A small sound classifier, trained from scratch.
Data: 26041 training examples, 148.9 epochs.
Rows from expert 5 of block 4, named by matrix and row number. Rows with one number belong to one neuron. Each number is 500 + 40 x the weight over its row's rms, rounded and kept within 0 to 999. All counts start at 0. Numbers have three digits each. After the name is the row's rms in percent of the matrix's.
# up: expert up (model.blocks.4.mlp.up, 8x96x192), inputs 0-95
# down: expert down (model.blocks.4.mlp.down, 8x192x96, transposed), outputs 0-95
up.27 115:514412496448428529555518538471519456410462444493477419538496445500510477576513517545520507469479518506606505524518507442512420429528497615505502499431519576433471502498542458477543484502412513479509481487453515558453532539539430525460494497548561456561500439496485494535476449577463484483
down.27 106:470489529538523496455500520503507403489529505472468551544513562493490500530454567526481559477495459489506521453441479390448437447466524491436389556563544393513539455546466530538481510492493437567459471550485501562562527479476474492553516437487477549502536534511512464429495506506563490477
up.28 080:491519487489488453458548470535526443551489503495480527481473477546442511564517544477583533606479467496564494496546517465464560538492525587451436480557558462468481480477488517497559500476423483447490538516487464517521499427484554430470530552480520496484558480533487509528511458558502509432
down.28 089:499520520578533513458446517429537465507495429523469554437460486599533475527476535537489508574546515477480514506520455594509558549453471499495500493447518471488430544509526536513549543551544514487446547453538508486479490475508542469529517435460521478502451475517519515448519540520454430537
up.29 121:452534471497526477541458498517483451505455574492555528495516551530496417560547515531453499549441476574501493471488491522538504488520448510491488506530508461495499457489436504497533478499497426542551540540476559494505513538518601508429501566549555551521535531539501547509451510492527474467
down.29 110:538508558452528456394503533442529526449577529506599516457554516500482528443524517460462547550503542531509529495550548531477538460527533527525500575548539457538465445439526543462493543490542486481495538478436501522498413524539506491502492581444552526530585526490539589514515539558480492496
up.30 111:479460536424507470497494519510537499527418472492452489543562468475460519532591517470477453503548514526530461456445522466540569579544492508555492498532471530505454485569528442483483541480540479518550526481448405454406445560523515460562529476554484495588580500494558506480500542537527543525
down.30 106:485460470448505527562530495490488503524437500462520514516481453556484487464495464489538538492462527482454470430516460497525597505563482496536491512449602538534469492489558540527503465497439515515519501474567505449498552481524491410515514475566578444446481548490473448556474520556451447417
up.31 073:533540538509517494500488455498532511463508438509480519513479495470480542554512553511497476512447465537510561451537565484474519522467476566431417428463569548473460538482498441476516484415478473494540455503504493509532514413517478520530473470582456535501451500477411513495493451556524460495
down.31 084:622521471570466435519453504521458482493505501429448497502520463571481515500493584497575488515465518486479452496481476563491548494511486521521452492514486463439473446499449479489487516534604495456490499549454444478480435522491467531495489448520482493504465505471469513515531491452499441494
up.32 079:539518474471492531523475460465484475449521462493497520521471492469522456488558487386497527458454475523504506500533560553444456499521531497465475545494481465516555497514431428434570563556494515491475392482560498471506449448477509618523491523542517512466470487508517524524483530454449442503
down.32 080:518473499475456482505546471514471513577521495501569481522422492494482503444454513470514562453487500479515489488513485521596447472502444525493486476505501458453504501547493517491549486471482563515544450455519447518441516539451448556478504448455472439467521491499481506489575507461474428535
up.33 111:517471480473454576533535534484518533520401510433525564457547444446555552512512490512457517551495547545527443508473503442497517497470471541467509497500532585496450563470472434477504452485519519413508503487484487522486498557499496465504465476496564531524514561424438456482466572543477503494
down.33 108:444538517469559499560529523460506542511456498526533465504534549545384485445516468412459491504524461508516486428478486478441475465489556480530434500495461504502559496477585562457448530544573504577465577473474530466508490496532531458427542519534490482523516471508578542542536453438571494470
up.34 109:521548545519519511529502495498499546507548482487492564529541511477537430478520536535585541516524569575454514507455549549495558445461479513525517481595521435520593485417470566463566519461498529488530456529543497516481502549510520492517554521510519535479442538509397514474500496460555472482
down.34 106:492523459549513398538522462506461512495537530509514483522505522533530461442569512461521461478475471510518494589581479537537484505579569458517573532419500589479493531467452552512506463473511544451540525525444501489416440493532466519491492534449496497549582510470558528489488461499480459504
up.35 096:475491482616523450456484494463557435463501495539549495492460468481467522613510424528489496467472473524531542506566453553594508497471539525494484504459493500473576524490515494511492530505432510526457562523413502503497476537548481584526525479543524517522513536513509473522511456472446520499
down.35 084:499433527522469472505568544482558464387503511461496485462452462488571559408458492552470560516527505482504557516540509473515556521447494440521511529530466486491559499493488477510543461549444443506494402465496491546508478549489493463534511455499492525494513512589548544536469550509565479503
up.36 071:544463632540474406545555502474522511541454487440518514495528494489560537533491536507547456440478562504469611501494527483531504479453453542458484496488475511549471539488440550556485426591520500501471529529470519526458467467472503531505531559545485522540519484449511473514467493531457493572
down.36 084:451476419473501500534497575463541427460575493446454539549463495474498471491443511482566542481458498412448473495518489516470460520498550472494515510539590471486457514515511500439507439510549534487466477456484451457526504502493553484528565497517543495559477537522477532457449486457574516484
up.37 108:537578490524544530511550495504446525512449502570541575482544468490524456507489456551508529506503484497522471472512367529512497478510404530516577507507573585513524562479447456538522479510516457470519541582468456525573477507535480430564492470544583482491444576500483506503503494465513530497
down.37 114:460499533406426395441484508530514538540582508518523463511456552556439606456492510528523503430507449515488583476504566486517532561447497488469467586481422504470458495561578524533479517563512589483492525487501511491517519523555510538511555545472483515542527442486538549488538434473508513506
up.38 089:433522441491545558588414480488469528546478566474513563494473426495601491444493480535479505458485497494489521560483486611511515553545551549561487497483513482484509553528441444535465533437557514474492482547480459525419485460551426467461427503414508462523514505556523450430526482519503519428
down.38 092:432579511498512485518502425578589563467509524478544516514480495557431529556529481530519496532481515463555574485523452477501405530420523458451491495496468449610512529513471487524534518531431531451511576470555529405485494495532524467458482391450468509532501488484505516439503549467503473542
up.39 102:452481569457488483521514563445465552529448519485477480439525514481449535494590455459517607564458571474510515500539552481480587413473550514512453484491492515480490534585524478512582587502604477509506548417527534600551544482538541487525519481497520535590488511532520481515506481525557567478
down.39 094:447368494537500477486518532479534404475451502465531501484500539461466486408471435531534550450522491477539505534497546531513459553521575504450420539497532461535525497488504563504515465513552458503368496501548448564575536512516442439526507581490509540542499565501529496514540535546496453461
up.40 089:509568489538579487464514523460550522599514467498496550394449481470507549612532500480520415456515500475473495575542493562527533487514503565470456431552484475564515497537517525529490543508409418442544521511547501479463479497439539528492499432516465493528511521562501507521554503565529398470
down.40 099:443552481436511527522463523484534533522445577520476527429486507520527518461448489407516431521503513576440555518545496573467492544493530539508502481484461572490481488459458454542498482516489445495487520472545482492469460367506448515516550486504509559467441482510531521506520443523534445464
up.41 103:500433481481473487488508447566536464494550492419471526559476414556514540506482536463403532509516533409500489452537460474461533501507512586492448512474456439505583539481575470480554552553477506472476511524445496524527443551533564461493560478511475516533505438500570465594479438464470498499
down.41 096:460474481495523487521471482407496537501478513465515448498450481472470503580490470575496544479488507531455490483527411483566464440552457536527478485531512465461512471477472446589546486521472479448470523530540512455557542508494493474537541445484474449569488484519531488425509527478527520488
up.42 060:467522503503423579526463529543490542418529467505483452467537517484507513502551511505478465512498567486509534481471478527511541535485593478499493471460512523568520520568456456481483511506487492531457544525452465471529473474514455598529423466507500496431585507401519470521468495493587430471
down.42 070:522529519612478453483538477497478488533506452548504568540475475438499502506553421543529512447481448398481477500514452515463493504516518536444514508404498495473515441473556554497450535537456458501500536426523547562505572490506520570474489547415533534478418458595544508460525485514509451519
up.43 076:495551533577561492611465567472460537511486472582525472450579506506513560542577452438478518508540571536468463512497488549475518485531490467465536494462489595549547482430450536519409492519553485615484477486530497484474473454507449520484493496500493551479573519455446488463508417492460468532
down.43 082:444518454487489460528483509467476460498540497490557578457509477521476538435502468523506495581482498495532517486511473529524530474522493413462476493540433560503519466485468482550516454512530508473554441498479466581473510559457479558515518501399482518549560468524480497506522500514472528532
up.44 091:503576443412540511489434514545519520520475559454470532511506513440491538506474482566541481510532522467481546525588499601542533513493546557525519575488521518533526515448498528556459549546475518508472509541438537511505447518478501553533552484542521493472470501504525471517518507493443529503
down.44 090:566390563497446528457446473420480490491521457494471529569490504519556499547507521520469474471523475485484546517439482422514501471512466526499531516527551457452466482517490460488527513497443546547470521468530492421469551436531514431574443408575467513502491501527496501508474404443544460473
up.45 080:466489585433537476424547566535524498544500491465486480488508437544541495493510474514439464535489523489503433528421549519513548507484517519557474464458534476463438584533563498400548460535568517483434443503447527514516532471509469523572464490456508475546592492452485509508470456547476452385
down.45 081:436529449441477519552433487379481493525465512538448432521516511552521510521505585523509549560500561518479493513485498533540504523503543457574511533478472586554445486491451480547472440571510566508488535454503476480498518538507508474532484454495412535484625417487535496538525502491518521496
up.46 110:484492583476556507486552482557538405465564461488416516582529513436512469501553548495525527505525507528562474567486464532498491547530467493512575521474477536467440440494526536465505503513420566412465455519504455509526433489551496485497459455613578451487558471514502569509547514472477453528
down.46 108:470543440473509603455460485561474567471447517447449495563510416439555481499446480555500515540458498501476490446462444451554542440495465498517460542518445443414540531440479495520485419478499406510543470508498488518512508516443492536499527459447455546445450455458506473452465491505507428478
up.47 115:549474466454506535532508533446527523541506437437496478468562467430538474515536528470374525481481492530515431531459469446506534480482468517433531511450504473551526527532530495493524524497524513466528480561549548462498469498531467418487487470586553502519532558443455556490452523504502594575
down.47 112:488495448409506488536542544550510533499441515506470482573462534554439569481496448491512538553471532536543455491522441493516495445460481527529385478476471492461518529442524497475466495543609482504502486480518542515498529449490606448483507523482518486513501451510474524520533479539576463573
up.48 095:487557550514482509475539510557467486464535522527407549538509496475564443477459458450469473483519466450484518577550476521426478473439466554436599522526466491486453525498486504504517434534581543502451495621524482491540463500486485479517519546455497519484536494515481594532540498511574440477
down.48 097:551484472452457431451446443591510484519545501574540498511465479439453549522560489678485541458451497531474505542498580493495543491461547516522520525484514456550533419553526490510494554446497491479489523486480497540578515549519492644542482515442487539516415526496548477444482478515523506473
up.49 115:541519455508493579522514562535507480508517482512474510515584516474577456504471550526442501512477564536483502448442465493399553463479555508404507496506558517467574580483472451493519499552514511483523532542551493505554454478478468470457496502508546510515459494478439436469488355434485428519
down.49 105:463504516546464461479522514441487516495490571505476485571455522538488545469516504500527556553513485470540508599470429488472446476472453489516550500540437435474500493501526448513481490564462513399545577547482510517428477430526567470491499476451467418510491420542458508554556503480534447469
up.50 090:468506427558437450515528500471599458569509563504501493522538468478514536559517443494518360408538484495493502504494498460534563506510487452478447438488421534539538489491475513487524481488443487451440517540513488420478532511484515468473579489450534477468545542507533544504473526503518482532
down.50 094:498518547459520424512545493497476478485487560477490573462483498438512504479566477459508497519493432554459447526518510505468512468540550464489468491513530515455506444525455472497495458477500469503433561469476458513496490490514509569605563492506521462512395534553518483529573521557532516412
up.51 082:483554444523462449495520580507515529526543547493510479502510513485515455409558505509486527446550476464508500462509505464493561454523563513461484518497508524473520489529491508535460498415486552525516446455463460445487511494484478390530583468516533538578513458434432526444473467534459470500
down.51 089:506542505595508481522466447510511479492485490491410477427456461517501495569534531547427505499511540442511479469499536515443540544522411453568470493422459522498469519493517444521500507484473486501524540488497463509526462515564540520514465477538509468446490486455486456508604431465528560467
up.52 070:532507489477478515470466468514487491515574477481507490558524535577508434526486477457414518483468489537399454521483497518438486528528512566431481540467558465500474493465467510445430485477550470509475515480587460540507485539515461587467502459567521426388475500496471527519470471520469505482
down.52 075:463452486521452565480409508454450514536511451537540511512485545394469438471492519479528574525484486451520536470458455478522489530496480538576540495489427492498553508548523503460543443472508537458526433500522489496552570559480474569518517525468434501480508509449471461519501508484539486497
up.53 117:528489519475536481519549531449453560513479539414497474414448496569489475436488453509510540506453539466452514488480448551554477511576515532491530477505517467495568419505499471540456504515566527539528457511429476496441497451456489443550487519543409501550431555512446532396491518520513442477
down.53 111:480548486429459507515466452588489514562514536479509513526502510579489485442513466525489418526539514451505497541532495491507432466578459526522514532458519489529482540544475549486547560529518497500465579494510406460447510573528478464496455549501539461523528512416480492539494546509482553523
up.54 101:556581445477475522495536498532500505522480462520513543520419548510497469536452429600544499451518487511511500470551497539460492441604535608516536422546481511493488479503510478508476538491500445480453498524450422501496487545485503470567468489546476462516503527565497512456512451522493527491
down.54 104:502469517462522578525469476510434512511483474490505461437471487502583530499493575511547457511440443554507549516534500455479500481575513514554501559452494486498452552491488520508470529534526596506485529577435458587522555557492481587544506493542431473555459513515509525496540501501454522468
up.55 127:465534484456488505525495564446502418455486528471431475439464462569492538544486579539479467537510530513509426539549484474536468481553506481499520543556516509453474477552588475559510504510516553515477542498544478541481495573541511564509490452551505500512497510507515440530471480569484537473
down.55 123:516452550446547543558468534476496515491492511483434508492467457501513516460457497552541458448566565574537533531462526406459478406497511480536503505564512505495511511566461452553549491533477582530480520508492533458502462526491510484506512409552499521506503610570556551537516528448477488541
up.56 090:456526468479491494486499484565531572522529553509419465598505440505527519446509474488517553511475502454545488496480453503475602532475412480516547471580501496461438504490491447488556538495533448457460487532451464483573472501542444501506524541506522531492496492504524488514435466467466481457
down.56 097:495510554440524506443428517484517497505442473530510517513527502516481521559526537511516493481491444504484359519509536495498477489479559533507449469450524501474530495524544454504539435454404508444518452473541501481527524452562523439531457506437423579528492486563465461428547478511511519534
up.57 119:507553442508535460521504484597472568493499576489445523472466501515452558405462511515501507480474503443488529452528482518526429495549527544598519464496475594508450419514459495555478500535516461521509465506436440563499479523473439490571502604491517495491472506496493510437468476495544468491
down.57 112:478465542531514528469524505479477539541586466491473502504479492461474496529496518505524487476465486462497565463504528431453520452520460460543550512454536496457531559493502511517526465552513530535542484480535431491509584595506545528477477452555513577526587526462479523477506534496450571409
up.58 124:559481420569517484472531476480473513494569562476540489518525581441530557460475531500452525541480517485494479502498488502477518456564494448469460478502513458539535548527499479461494511485518443475553489604575487569449510498445510508459487524488490536524604534538528501488537414467522491569
down.58 119:451501528548413502489471504519537469538418529450513564537446485559478480471480530430519485513480462573524468569522500548496473454559469518538474573507508479463479494513504551497564476514458438454461562555519457516508493440524511531437515548416556458545502410524526562575495482531527511482
up.59 123:549505565530451527574410464580433501518466420541548527531483475574599542531457432528462500511481505512477461498486526553540539493471491576534540568577504516517539559546451549522468540519444501510494510503539468520558538578462461510609489477524495526447455535503517470510447540525497549533
down.59 116:445480520467461495525459428403496538516631477486503500490486494501458454484505527569542467453459555492460538466556525491513548567425472487523465495500516552501524525451473470494514490526503558520501480552535521490459436474479508534428492461554426439488582505542445470478502401464512407499
up.60 104:437526523532466512536513493479513543520556459433504384494469505468448500442469476455510497465513473454459488495482508486486411542596473524412459476489510537466504485496496507511466485490542562541531520484465453465505546406516491413426486529515589515558550495494464541545423502464477503472
down.60 103:502445505505518472487467507607528475443509459483417545456500458545560544491460469545493530565515548433511516508503504472523559485474471464516541480532510473504494483574444434564452540551456470475471479482514482514473493451511498471500546496595491486516429487506460478501511557523540537510
up.61 118:471515495492539573563547471540467544556465551525503492475506508458507455525509605466492540489445495517490483474506528556527507475505520476474540452455492556571524485559503492604517510460502388511579477463520443474478449600436489449565480489479453499446527567506475461549514440564557464516
down.61 111:504495566483542495584502561491582521537541543487513478506468493502484556457537440441495456559519481565470553487553532477478471530517485446454522525519553566487507524466514492476461496452425509517454537492560434470504440431458571454435456473451551485477562485522429529424539517498450509450
up.62 120:508532444456492490536472515565461399558489500501539470499553496606400576430508479576506541524504504552506461528448491475499446483577473354499471482493505506486461511528514518498495437538544545495525477454541479501494509482494450500485490546484458533513564426432454493461522445507510612558
down.62 117:459515504524547469424535477421444530557464482504552556452461430531515487499447549422526469511454502483568551510483519569475469529497412528525515561585392518490467505472516449499542474570467468550582501480490484509580455508490616483480546525579508503522488498541556520513526589506504455546
up.63 091:521419553547493469495515461460539504480489533467493481531564497515524493510528505560570444466517477527446504492472506523531551499510544494500567530441506469451514480487531431426482515525508541594496521502540556574534503420480489514469517530569544511455370520484489519504471546476523448457
down.63 093:552498547502481538506434455553487472513463509515563432548472545387488502550554518564522482542527492438516513529514479432459466482476481556553477499475486474502529476523458481469542440475511502540420481533590558477553531461532435548527459475530423491492523537504449507546553539508507481489
up.64 121:456516575518500459394525549473515546393495546516462541572542523479526446461556497456501582515504516434563496555579505508540452491518519488492488495508482435495496458509537498537535488534424504503476520525487474485475525436575490539543475528512486473517520494546440553484568545510550450525
down.64 117:557454462475453511492495473643515460486386462481487565556574488510524461504526484525517491537501489563509461556452460506518517537482535548529498563501534538497565485462483487550456523459537440478521463557505490517492543580504492484536469511493468545410390506420492445484464470497494520429
up.65 112:484546466501602431494518504525489484503434475531521515496561562462486476547502510371492534541517498445528461496434561516603482467520541504465474484532499512501554443528442525542512472502540486461541533581534467511545424476568546474538465532419506450447579446514585541514461530499517528474
down.65 098:546452434538508519506474559535449499488509543452492534521582397578481541506535457554476513509467531531480489569553468523463571593587451440538530496524544481564540470477570509465432461478474526476456428500479502474534512469461414526478556551508465532489495507471401460466489460512434457490
up.66 081:508449512491461528451468536493496480536472508415575557523487525487508550518450472452461547525489502570547530467487502520498535438450443440423495480491426511513520533541476566562492575465537453529556424521493562551506464494495471597556491453462488439523558490455419530458466517477542463475
down.66 086:461530489555515505519449505507466502539455479505531473470489511457451531501464508486498434510516532486479490472491421444498516545457571557360533485502576523521494445520459501510508498550483527501506538404584435442529527440431499481477448470466496474476542460499490477465518519539452532522
up.67 117:483506511505420587569523448402526571478451540501519503425501448551576478458505500482429513465516507464508633486520509513448549513451522429553525540494523515483505551435497516498429491532523472457515515455520510518502526560524524541429487512419525491552511496527465431506537479465437518532
down.67 114:440492473588455453485572506468513450482496505512512502481528571446522586606550473450478430488582418542501431470554516477435516491532579486495419511522443452494517550509488529496558450470494499455446532520508489461491461445440500550467485479469555536510500488511525507507479449476455543523
up.68 124:520528535514475465455488482577465444552537483523582446546512550546514475423526515547599512471525474562465398547409525568472464574547490461535497462540524523516454541458483512526517538568510559582528496526486502432523523531522517488484502472519412465484492499472452509491518541492482584512
down.68 122:584554501488536424525409474576375521465523529482449469464489515423530475450461521532548447517510452513519603491482462535455506494459512506526579555492477516471491494446448507514495507531554561552510430484477491554508470486489532498488483508604505456535491496498453523547539536481517489511
up.69 083:524513487437565552463490510562525494482504525528486533552546463480537518413481531509573556531445490520529505528509491489489537544480433536456534401536510522482520468441452494541631474499487463480507497510459488570583474509475559445565497525506520528501443500477571547500465464447500525491
down.69 092:564462493510449435482488531465459502527541463483530434533495552448453529467507527459419517489550455473454517476518544494497440524492504505492472524458449528496450489488544521386510454507472493524525533492429443471554526475503472505590519524471407523458538509546450499546487483485470445497
up.70 094:465500435490465411541515505487508510500489559519540468501508501446481505497574481547550556491468516441520504595553535494509402567517489522488502492527516468464508498518520521507505423498527550493553484516583511497431438494465523502567490490534437540461501384549549474442460468470491508511
down.70 093:542527528549550463467552476391466455489469373499422456569558478500465481480578535519423427533543417483536497512497521483517492494487446450478471395543500485553503505505526457493497421537472519548506548533447491486524462539538454435454438480444408506500481560452497448491454581491503588473
up.71 082:462465478536560498468520486500442485501469509511469551503434528469474537549500618462449510533440508441463482568540505550461565564491450531512460483530488506479529540412412542453411494478465483427547465457499590521502607497532463546500499516498536524539514437480504530563434470437544460527
down.71 088:449488454502534514401459574476487479528570455443578477520452498540508456500419514477492530530499471536458512430412537525481534469506451516489547551515524461499478425503562528438583496507521532488583546545449482452470482459417563512531532537491534573499512509517521497471540431486564557503
up.72 083:531551502568526467505458458620457415515483522507459404496486457579472529488463466517529468493557560483513456503561445519566566493488533581517494491541409458402526515479539503480463530507564489522491463555483463445468468529488497588503500527462510439424457514557460519493523548491480483512
down.72 083:604551454529502493519531448576497499511516504373440516451495528554493555449531490536491462561520435481494511476526503394510499481475536497543497511471524498595524484446412500579437504476550550591495501508531494522463545490494518483441509483485485475497472520507520508514519504534498451503
up.73 085:493531529476477470415457551501499513482472448463520457425548529522560464447535524422489473489467439553504500489493550446459552486436546511555479432432484527494450489512513468519503502447564503525561478522474455484517497534502494526598459481533486473468516505502552473493512483581564511515
down.73 075:491510482496573514542513468500533497464420478397515449559587548475531488542484493480543513443504446497488513488500494488557506495523469485497443506474525543487532515442481532512526533465499431560438607469515496550497437505528464452444495514472486451445494563485493456481447506495501454522
up.74 128:481531489465479532558462514546512512485469545492444546483506469462547538498526477510534503541473524514511504466497477460415498467466480504475458528525499547558558502439506465443584579532534538552521496465485530534473508498508578425407483500568555533552490477461480406535481521526488579508
down.74 124:470402586467501454418492476441477474521476481454517523495424532517488544474520522514478557472481491463515497502516467521469472481527473531494522510520430538426566531463491526483512492541509547468474493525517535583489493513522523478515543495516536460492603516518561525557623513397549499502
up.75 108:521533551532547482581434505603490448502544452498501479490486591463463485531505520607500466567485528502445493538497471542532389526551548502463562450532495523518513484478483440503549416512515461502540524560544522469526481516466529487470428544435567455527483527527480483482463494473561426536
down.75 106:498533424446439564476492485469527532502611580554546567510520452516467517451482461502509511444412481502533495495485519527457515537563533451537448486577510472434504522467431506489489509516548453512549511507496497410489468517497479515525448513465482557498522512498443511479450483521504528449
up.76 089:557524503576561527525490507464457583494466547480554519523437521462620501493530497556489532507456535562477489442504442483494494505509534493492474490552519499501479456444427473455533527497490505478544521493464498450546491460535496507389445481431548480549402508475527542483479505542554532530
down.76 093:435448379511452466456493480522455514483515506492555463591475521446486479439491524454528493516488505503540494487542552539478525557518531485489547467535463432519533461483496504485422505515523568527496504564439520508451473525508475515418505524549503499476551362507495511518573495456498433418
up.77 084:518522466475460492534534545450463448515515479454539452517472434524468514527574502479480523555529621568559481452452477511459523493516476458481476477533512482504483500512560510496538493465412523518549439410514524576473499485476575470540503450487468510605475486505501492524541479517469419493
down.77 083:401481510449588489572562529457563549477457546444439507446455510475475446487501479507458463544518493501476497456481457509503491539591477520547434512459531491536466409503533525520565505487586501509482615478504490477495435527434498467454472488530501536561481557494470468464603568531521539495
up.78 088:491447467504529526513517481490527512502484531433467513505451473487512547506503564509587523501481488499490552393533480469539502492479455456429458487549508537510449535501525466511512533459483513480497502399498513392515526493556476583574478458442521516573495512578457558477510440572536441468
down.78 088:539559452495452531475506528524542472569429502520517520519496481493512473497497588560440472474471568523472559469489552528525487570494559506489531518502603472491480511470435542488466473511532605506572503456492483496521464513521492514526542516435502562499576484605509514548515505523467483485
up.79 097:485520635520529444517452536484467522448524474453481507561502517417475557450531451542511503472502547509577431466440474462486464471550483494454472473527496505536532511573519479495578552532457448511465466451511536518528454549567494574592486447491471536540452491499432472469463510492536490456
down.79 096:519476476449500495502395488476549473522431479513512432520523533495460518501421550520522476443501536477432500495401486543565530515505500454476504526456558461487542485499534486540477505484546572480470497510534528509579537590465444402463483460499538565479507544541457526512483462474535514537
up.80 080:406487446519435419471487489538489478441575510535508517582476535465497521469450458451454486534464439528492572535552544514515523474452508477481551521511493468488446557549501453498533455492512487476443459557524493534531491510519395576533472474500480433496510465493518481503485488442421482480
down.80 084:482493564515500431518510521477557559547484444522596497493470531502500448505555506522529481496479579514439459458535493469538527541518483487514518519493545472530472473490479555532481479539481532523518525442508484553538487572466459510454493572524416503442447518462518500417493502530507576514
up.81 094:502560551461426519543499566496437464486489468494520538521548516534530562482530473487508524526516430464481441544519577482528528432552497537528438526485473430465470442473524434517535506478482453537569566472423475523489538529524515495549509512570491489492532511559483535452510386486500531457
down.81 084:493523518525491451478543534454527415530480505504518495540536488438556518451528507552539513478538481522513514505547366571516503502429506550520497518498463531566483531526516546468495488499433604545484512479553463513491456575456458542565506519439457531530494551488421523454505489534532471525
up.82 099:460592506485482464569528573543481506504478561583517539525541511489457471567427470632464502490501464538522521444524478571437496537573498463513539506439494496493510553470525436555521486497527493503454493550468481486576449471460489486550454532535538493480557560493543501477551519470586511483
down.82 100:553485561492478549486434507516490510439509495512472506529501554432465506448506448540495592538439554516439608500531516446489505472518533557508488500526465514506456471517441551488526518527497449503511476484507492548534492547487503506480454446486491475566468497517451530468433540515401498480
up.83 126:462497454448454484550501533559455446552485536516517479558630491569504455434501452501507497501497496550448442503442502500446503486519463371479513475508537485540520516512475475546502477495551558502476494520529457463484481480555393462492456525490528522522547490466487483468445542466521565519
down.83 140:506484526509535513429498527457513505495476492524513525410426533530529434491515540480481548514436489469545475522525484551504501559421434563503588528533463517451473564513497500488523500589504466558527514490463518590500483526517609595482490564501528471503471552542503501467548559557576457474
up.84 106:483498533496580437477552440500526480470519522491490479597484501527432477515492443590449537463516468527468536485538451517506477529487505435508509495404548442447475510511472450519520529493452493473481437488559477508454492479473449580481530459526498435496539514528557486448518543478487492551
down.84 111:501565519493455536408493492484540540518516454469437495528490440453481536494459507483539508523522506473484529493448479481479524459536472510536482500516483505541480486515487523481510499575496449528503499578518476484526514575448517437556463513512518513470412450517531458493413488543447484505
up.85 105:472490444474473543524468572513406509544467537504466495548531526533464433449437518552477567526519521488480473503470451473534538461578566357491528495479517544502547523544459507495447492424599502462551518460563500499442497451497523413485503492516522475477499514455436527442496475479522492477
down.85 111:495540504501547523532552488543534496590484491482537461504485484476454573564536491477477478472463518506492469461506496522510453472540459514415511509528494542486474571527499401491466501577479471479533509457483535563522438521541591533464485586584569472570496505502472526513487485475488496641
up.86 079:456451507498488526478513481553482451513536492445501510565467498483557415464509515480490564473499520528492487511489535525555477544504529613465497421472444496504443518502467471559461524488546546425459499571484482468537490519491487549557450519472517460449585506480478518581538553474507461530
down.86 088:440565388442509487571464516542524545463480535449515534564508499478562463555528525488491513513541479544505463492548480517485579491554482534568495477462586428508572505452485527518526538488479465507423496422460514522489534504482450497504452471423445479455480444463456497424494446502467513468
up.87 121:471457545544475466556497549446532555537471551505563486466502440508538468479479432542450528505502536516540460512440438496424520515498443522494574515552548487546484552550488492509435519453507525486446557560482484456522423528453546420492522539457508482413482571518521453498501505500507490501
down.87 126:587569493456491514483533469539541544528428491509490522487586481557488545555562504488542528489455447478512482479556547474527551459457528491530411553474505514501471483553485504550468555534472501494477447467481544545518491493564531533427502578537562455570520487479511537550431499431546509534
up.88 102:510534517456433481473518528518468471500449518447483533552462478516536500464464538517574493494463593538529505507526501492559526467460517523493481513468525464483500535505517579546559479507530526490472550482461511418448487506474462568522507508457451582459518516436511510496482513549468461551
down.88 097:531536470492549475488518533501526435467467482511492407478580488542532494447465561480393505471550449455500538541438521476491451542518525456522615449535524523513529552460414576477543531542473522545499496528466516435547559543569488464521578489566473503525498472551478491460479453449510479519
up.89 107:558472472558525586471512512498471547500513473462467519514420561463485442421506510519542471447529566500389540517499488477482462477533537581542524455496519529418620425530492561428467474493478516534482531487432507485547439433513458455496482508539541416543490526476417512503463478484494512503
down.89 111:470588484537500418507513510547521527487534463487491475439472555498509453526530506527535489498566464449515543513502562447563493464503419450531536521401463479471485453430546549512470489463518547511583544485484519503511407492432465492590483431532494521495525419451474492431520474475506505489
up.90 103:432540404380429471564482532481495468430506499465442521484547449512431512454547519532474531490530507507540481581559551496421484435582504482536475466500501561471522504546528467486506501439555533496498486468508497559480453510470490492470522470530547572468524457496541528430461469514509509503
down.90 103:480504585535564465472567424493500539546384541500532484474456444581466570555389513525435541482552470544604506467508557505545468426514511535504508554474433543472573465499543482465525509499469410505498517476490467497524452545493469476524552505567487426458485529507533548543526490487499485495
up.91 077:515499490501529514530515464505519478488462501576473455524413500531485595451485455495558501485506456450501474462444542485549569556477408505458520532487540528472443444503511490484546502542591517486573481535531419503461529505496515442532521451490592529505419481516464560488523536484485461473
down.91 083:537479509494573397405539537530453453534561454487490451454452531551452471501452509472476497484586452500526517481478520517507464435541492541447516450514507485471518509540501521407481523363464464564452505517517552545558575531516447544491547517512438498444493474481442510503552529566463454550
up.92 110:472479527496491583492482519471538495468444506500493516492496475530534502458482542531522539479532543480481449569413416433538498527520481542452578498520502538485539498578487443568544530510516472516477546495510518456562514511536544544479435512607541569504487528512490482449481463416528490504
down.92 106:526521526418529401562523598470527475532566518478483503470564564524522494444492482462573471547524567524526543435531480457484595494510529478468549508521439516472601483468492534490486472517501480486526571502473470496439521495478510502587507456485421541482473525468448505503529475484453438468
up.93 119:588579488531562557517452560566466457532488404451421540506489511527503487471502481470573491491494569477432501510524468485524442481504475534522535558535505505474497512534504525590525503551577481492537496419490508423487465509521455553464433564500441537464442544526505556459465512538522509519
down.93 120:450542478394503479450568557481494473518553486496539444434529503486455419426508520552395545548483524531595490532470516552496488528497445454531536506528486438561498559464499520479501508515504616543501474439499461452535453534556527430465523426540451545552560522472427442463526518476470446467
up.94 080:468519566516535437472494497394501443472499483478465623420483553538494530492530544456511527534456507495539506501551535541490494489600541489471443464538455496464530495503514489467506424483395490458491510484500537490531497555496535467501538502544420483595528490494505447556503522464478490516
down.94 087:483415425543540508517517535499513475526555570503511476488474512511516559518456528511537505499455508446455461547492469521581550521439508516540472518537528513462475493509499510492589493496458484452509541530543477521464560436475534513515582485449495483538517503577575552531535437511447466472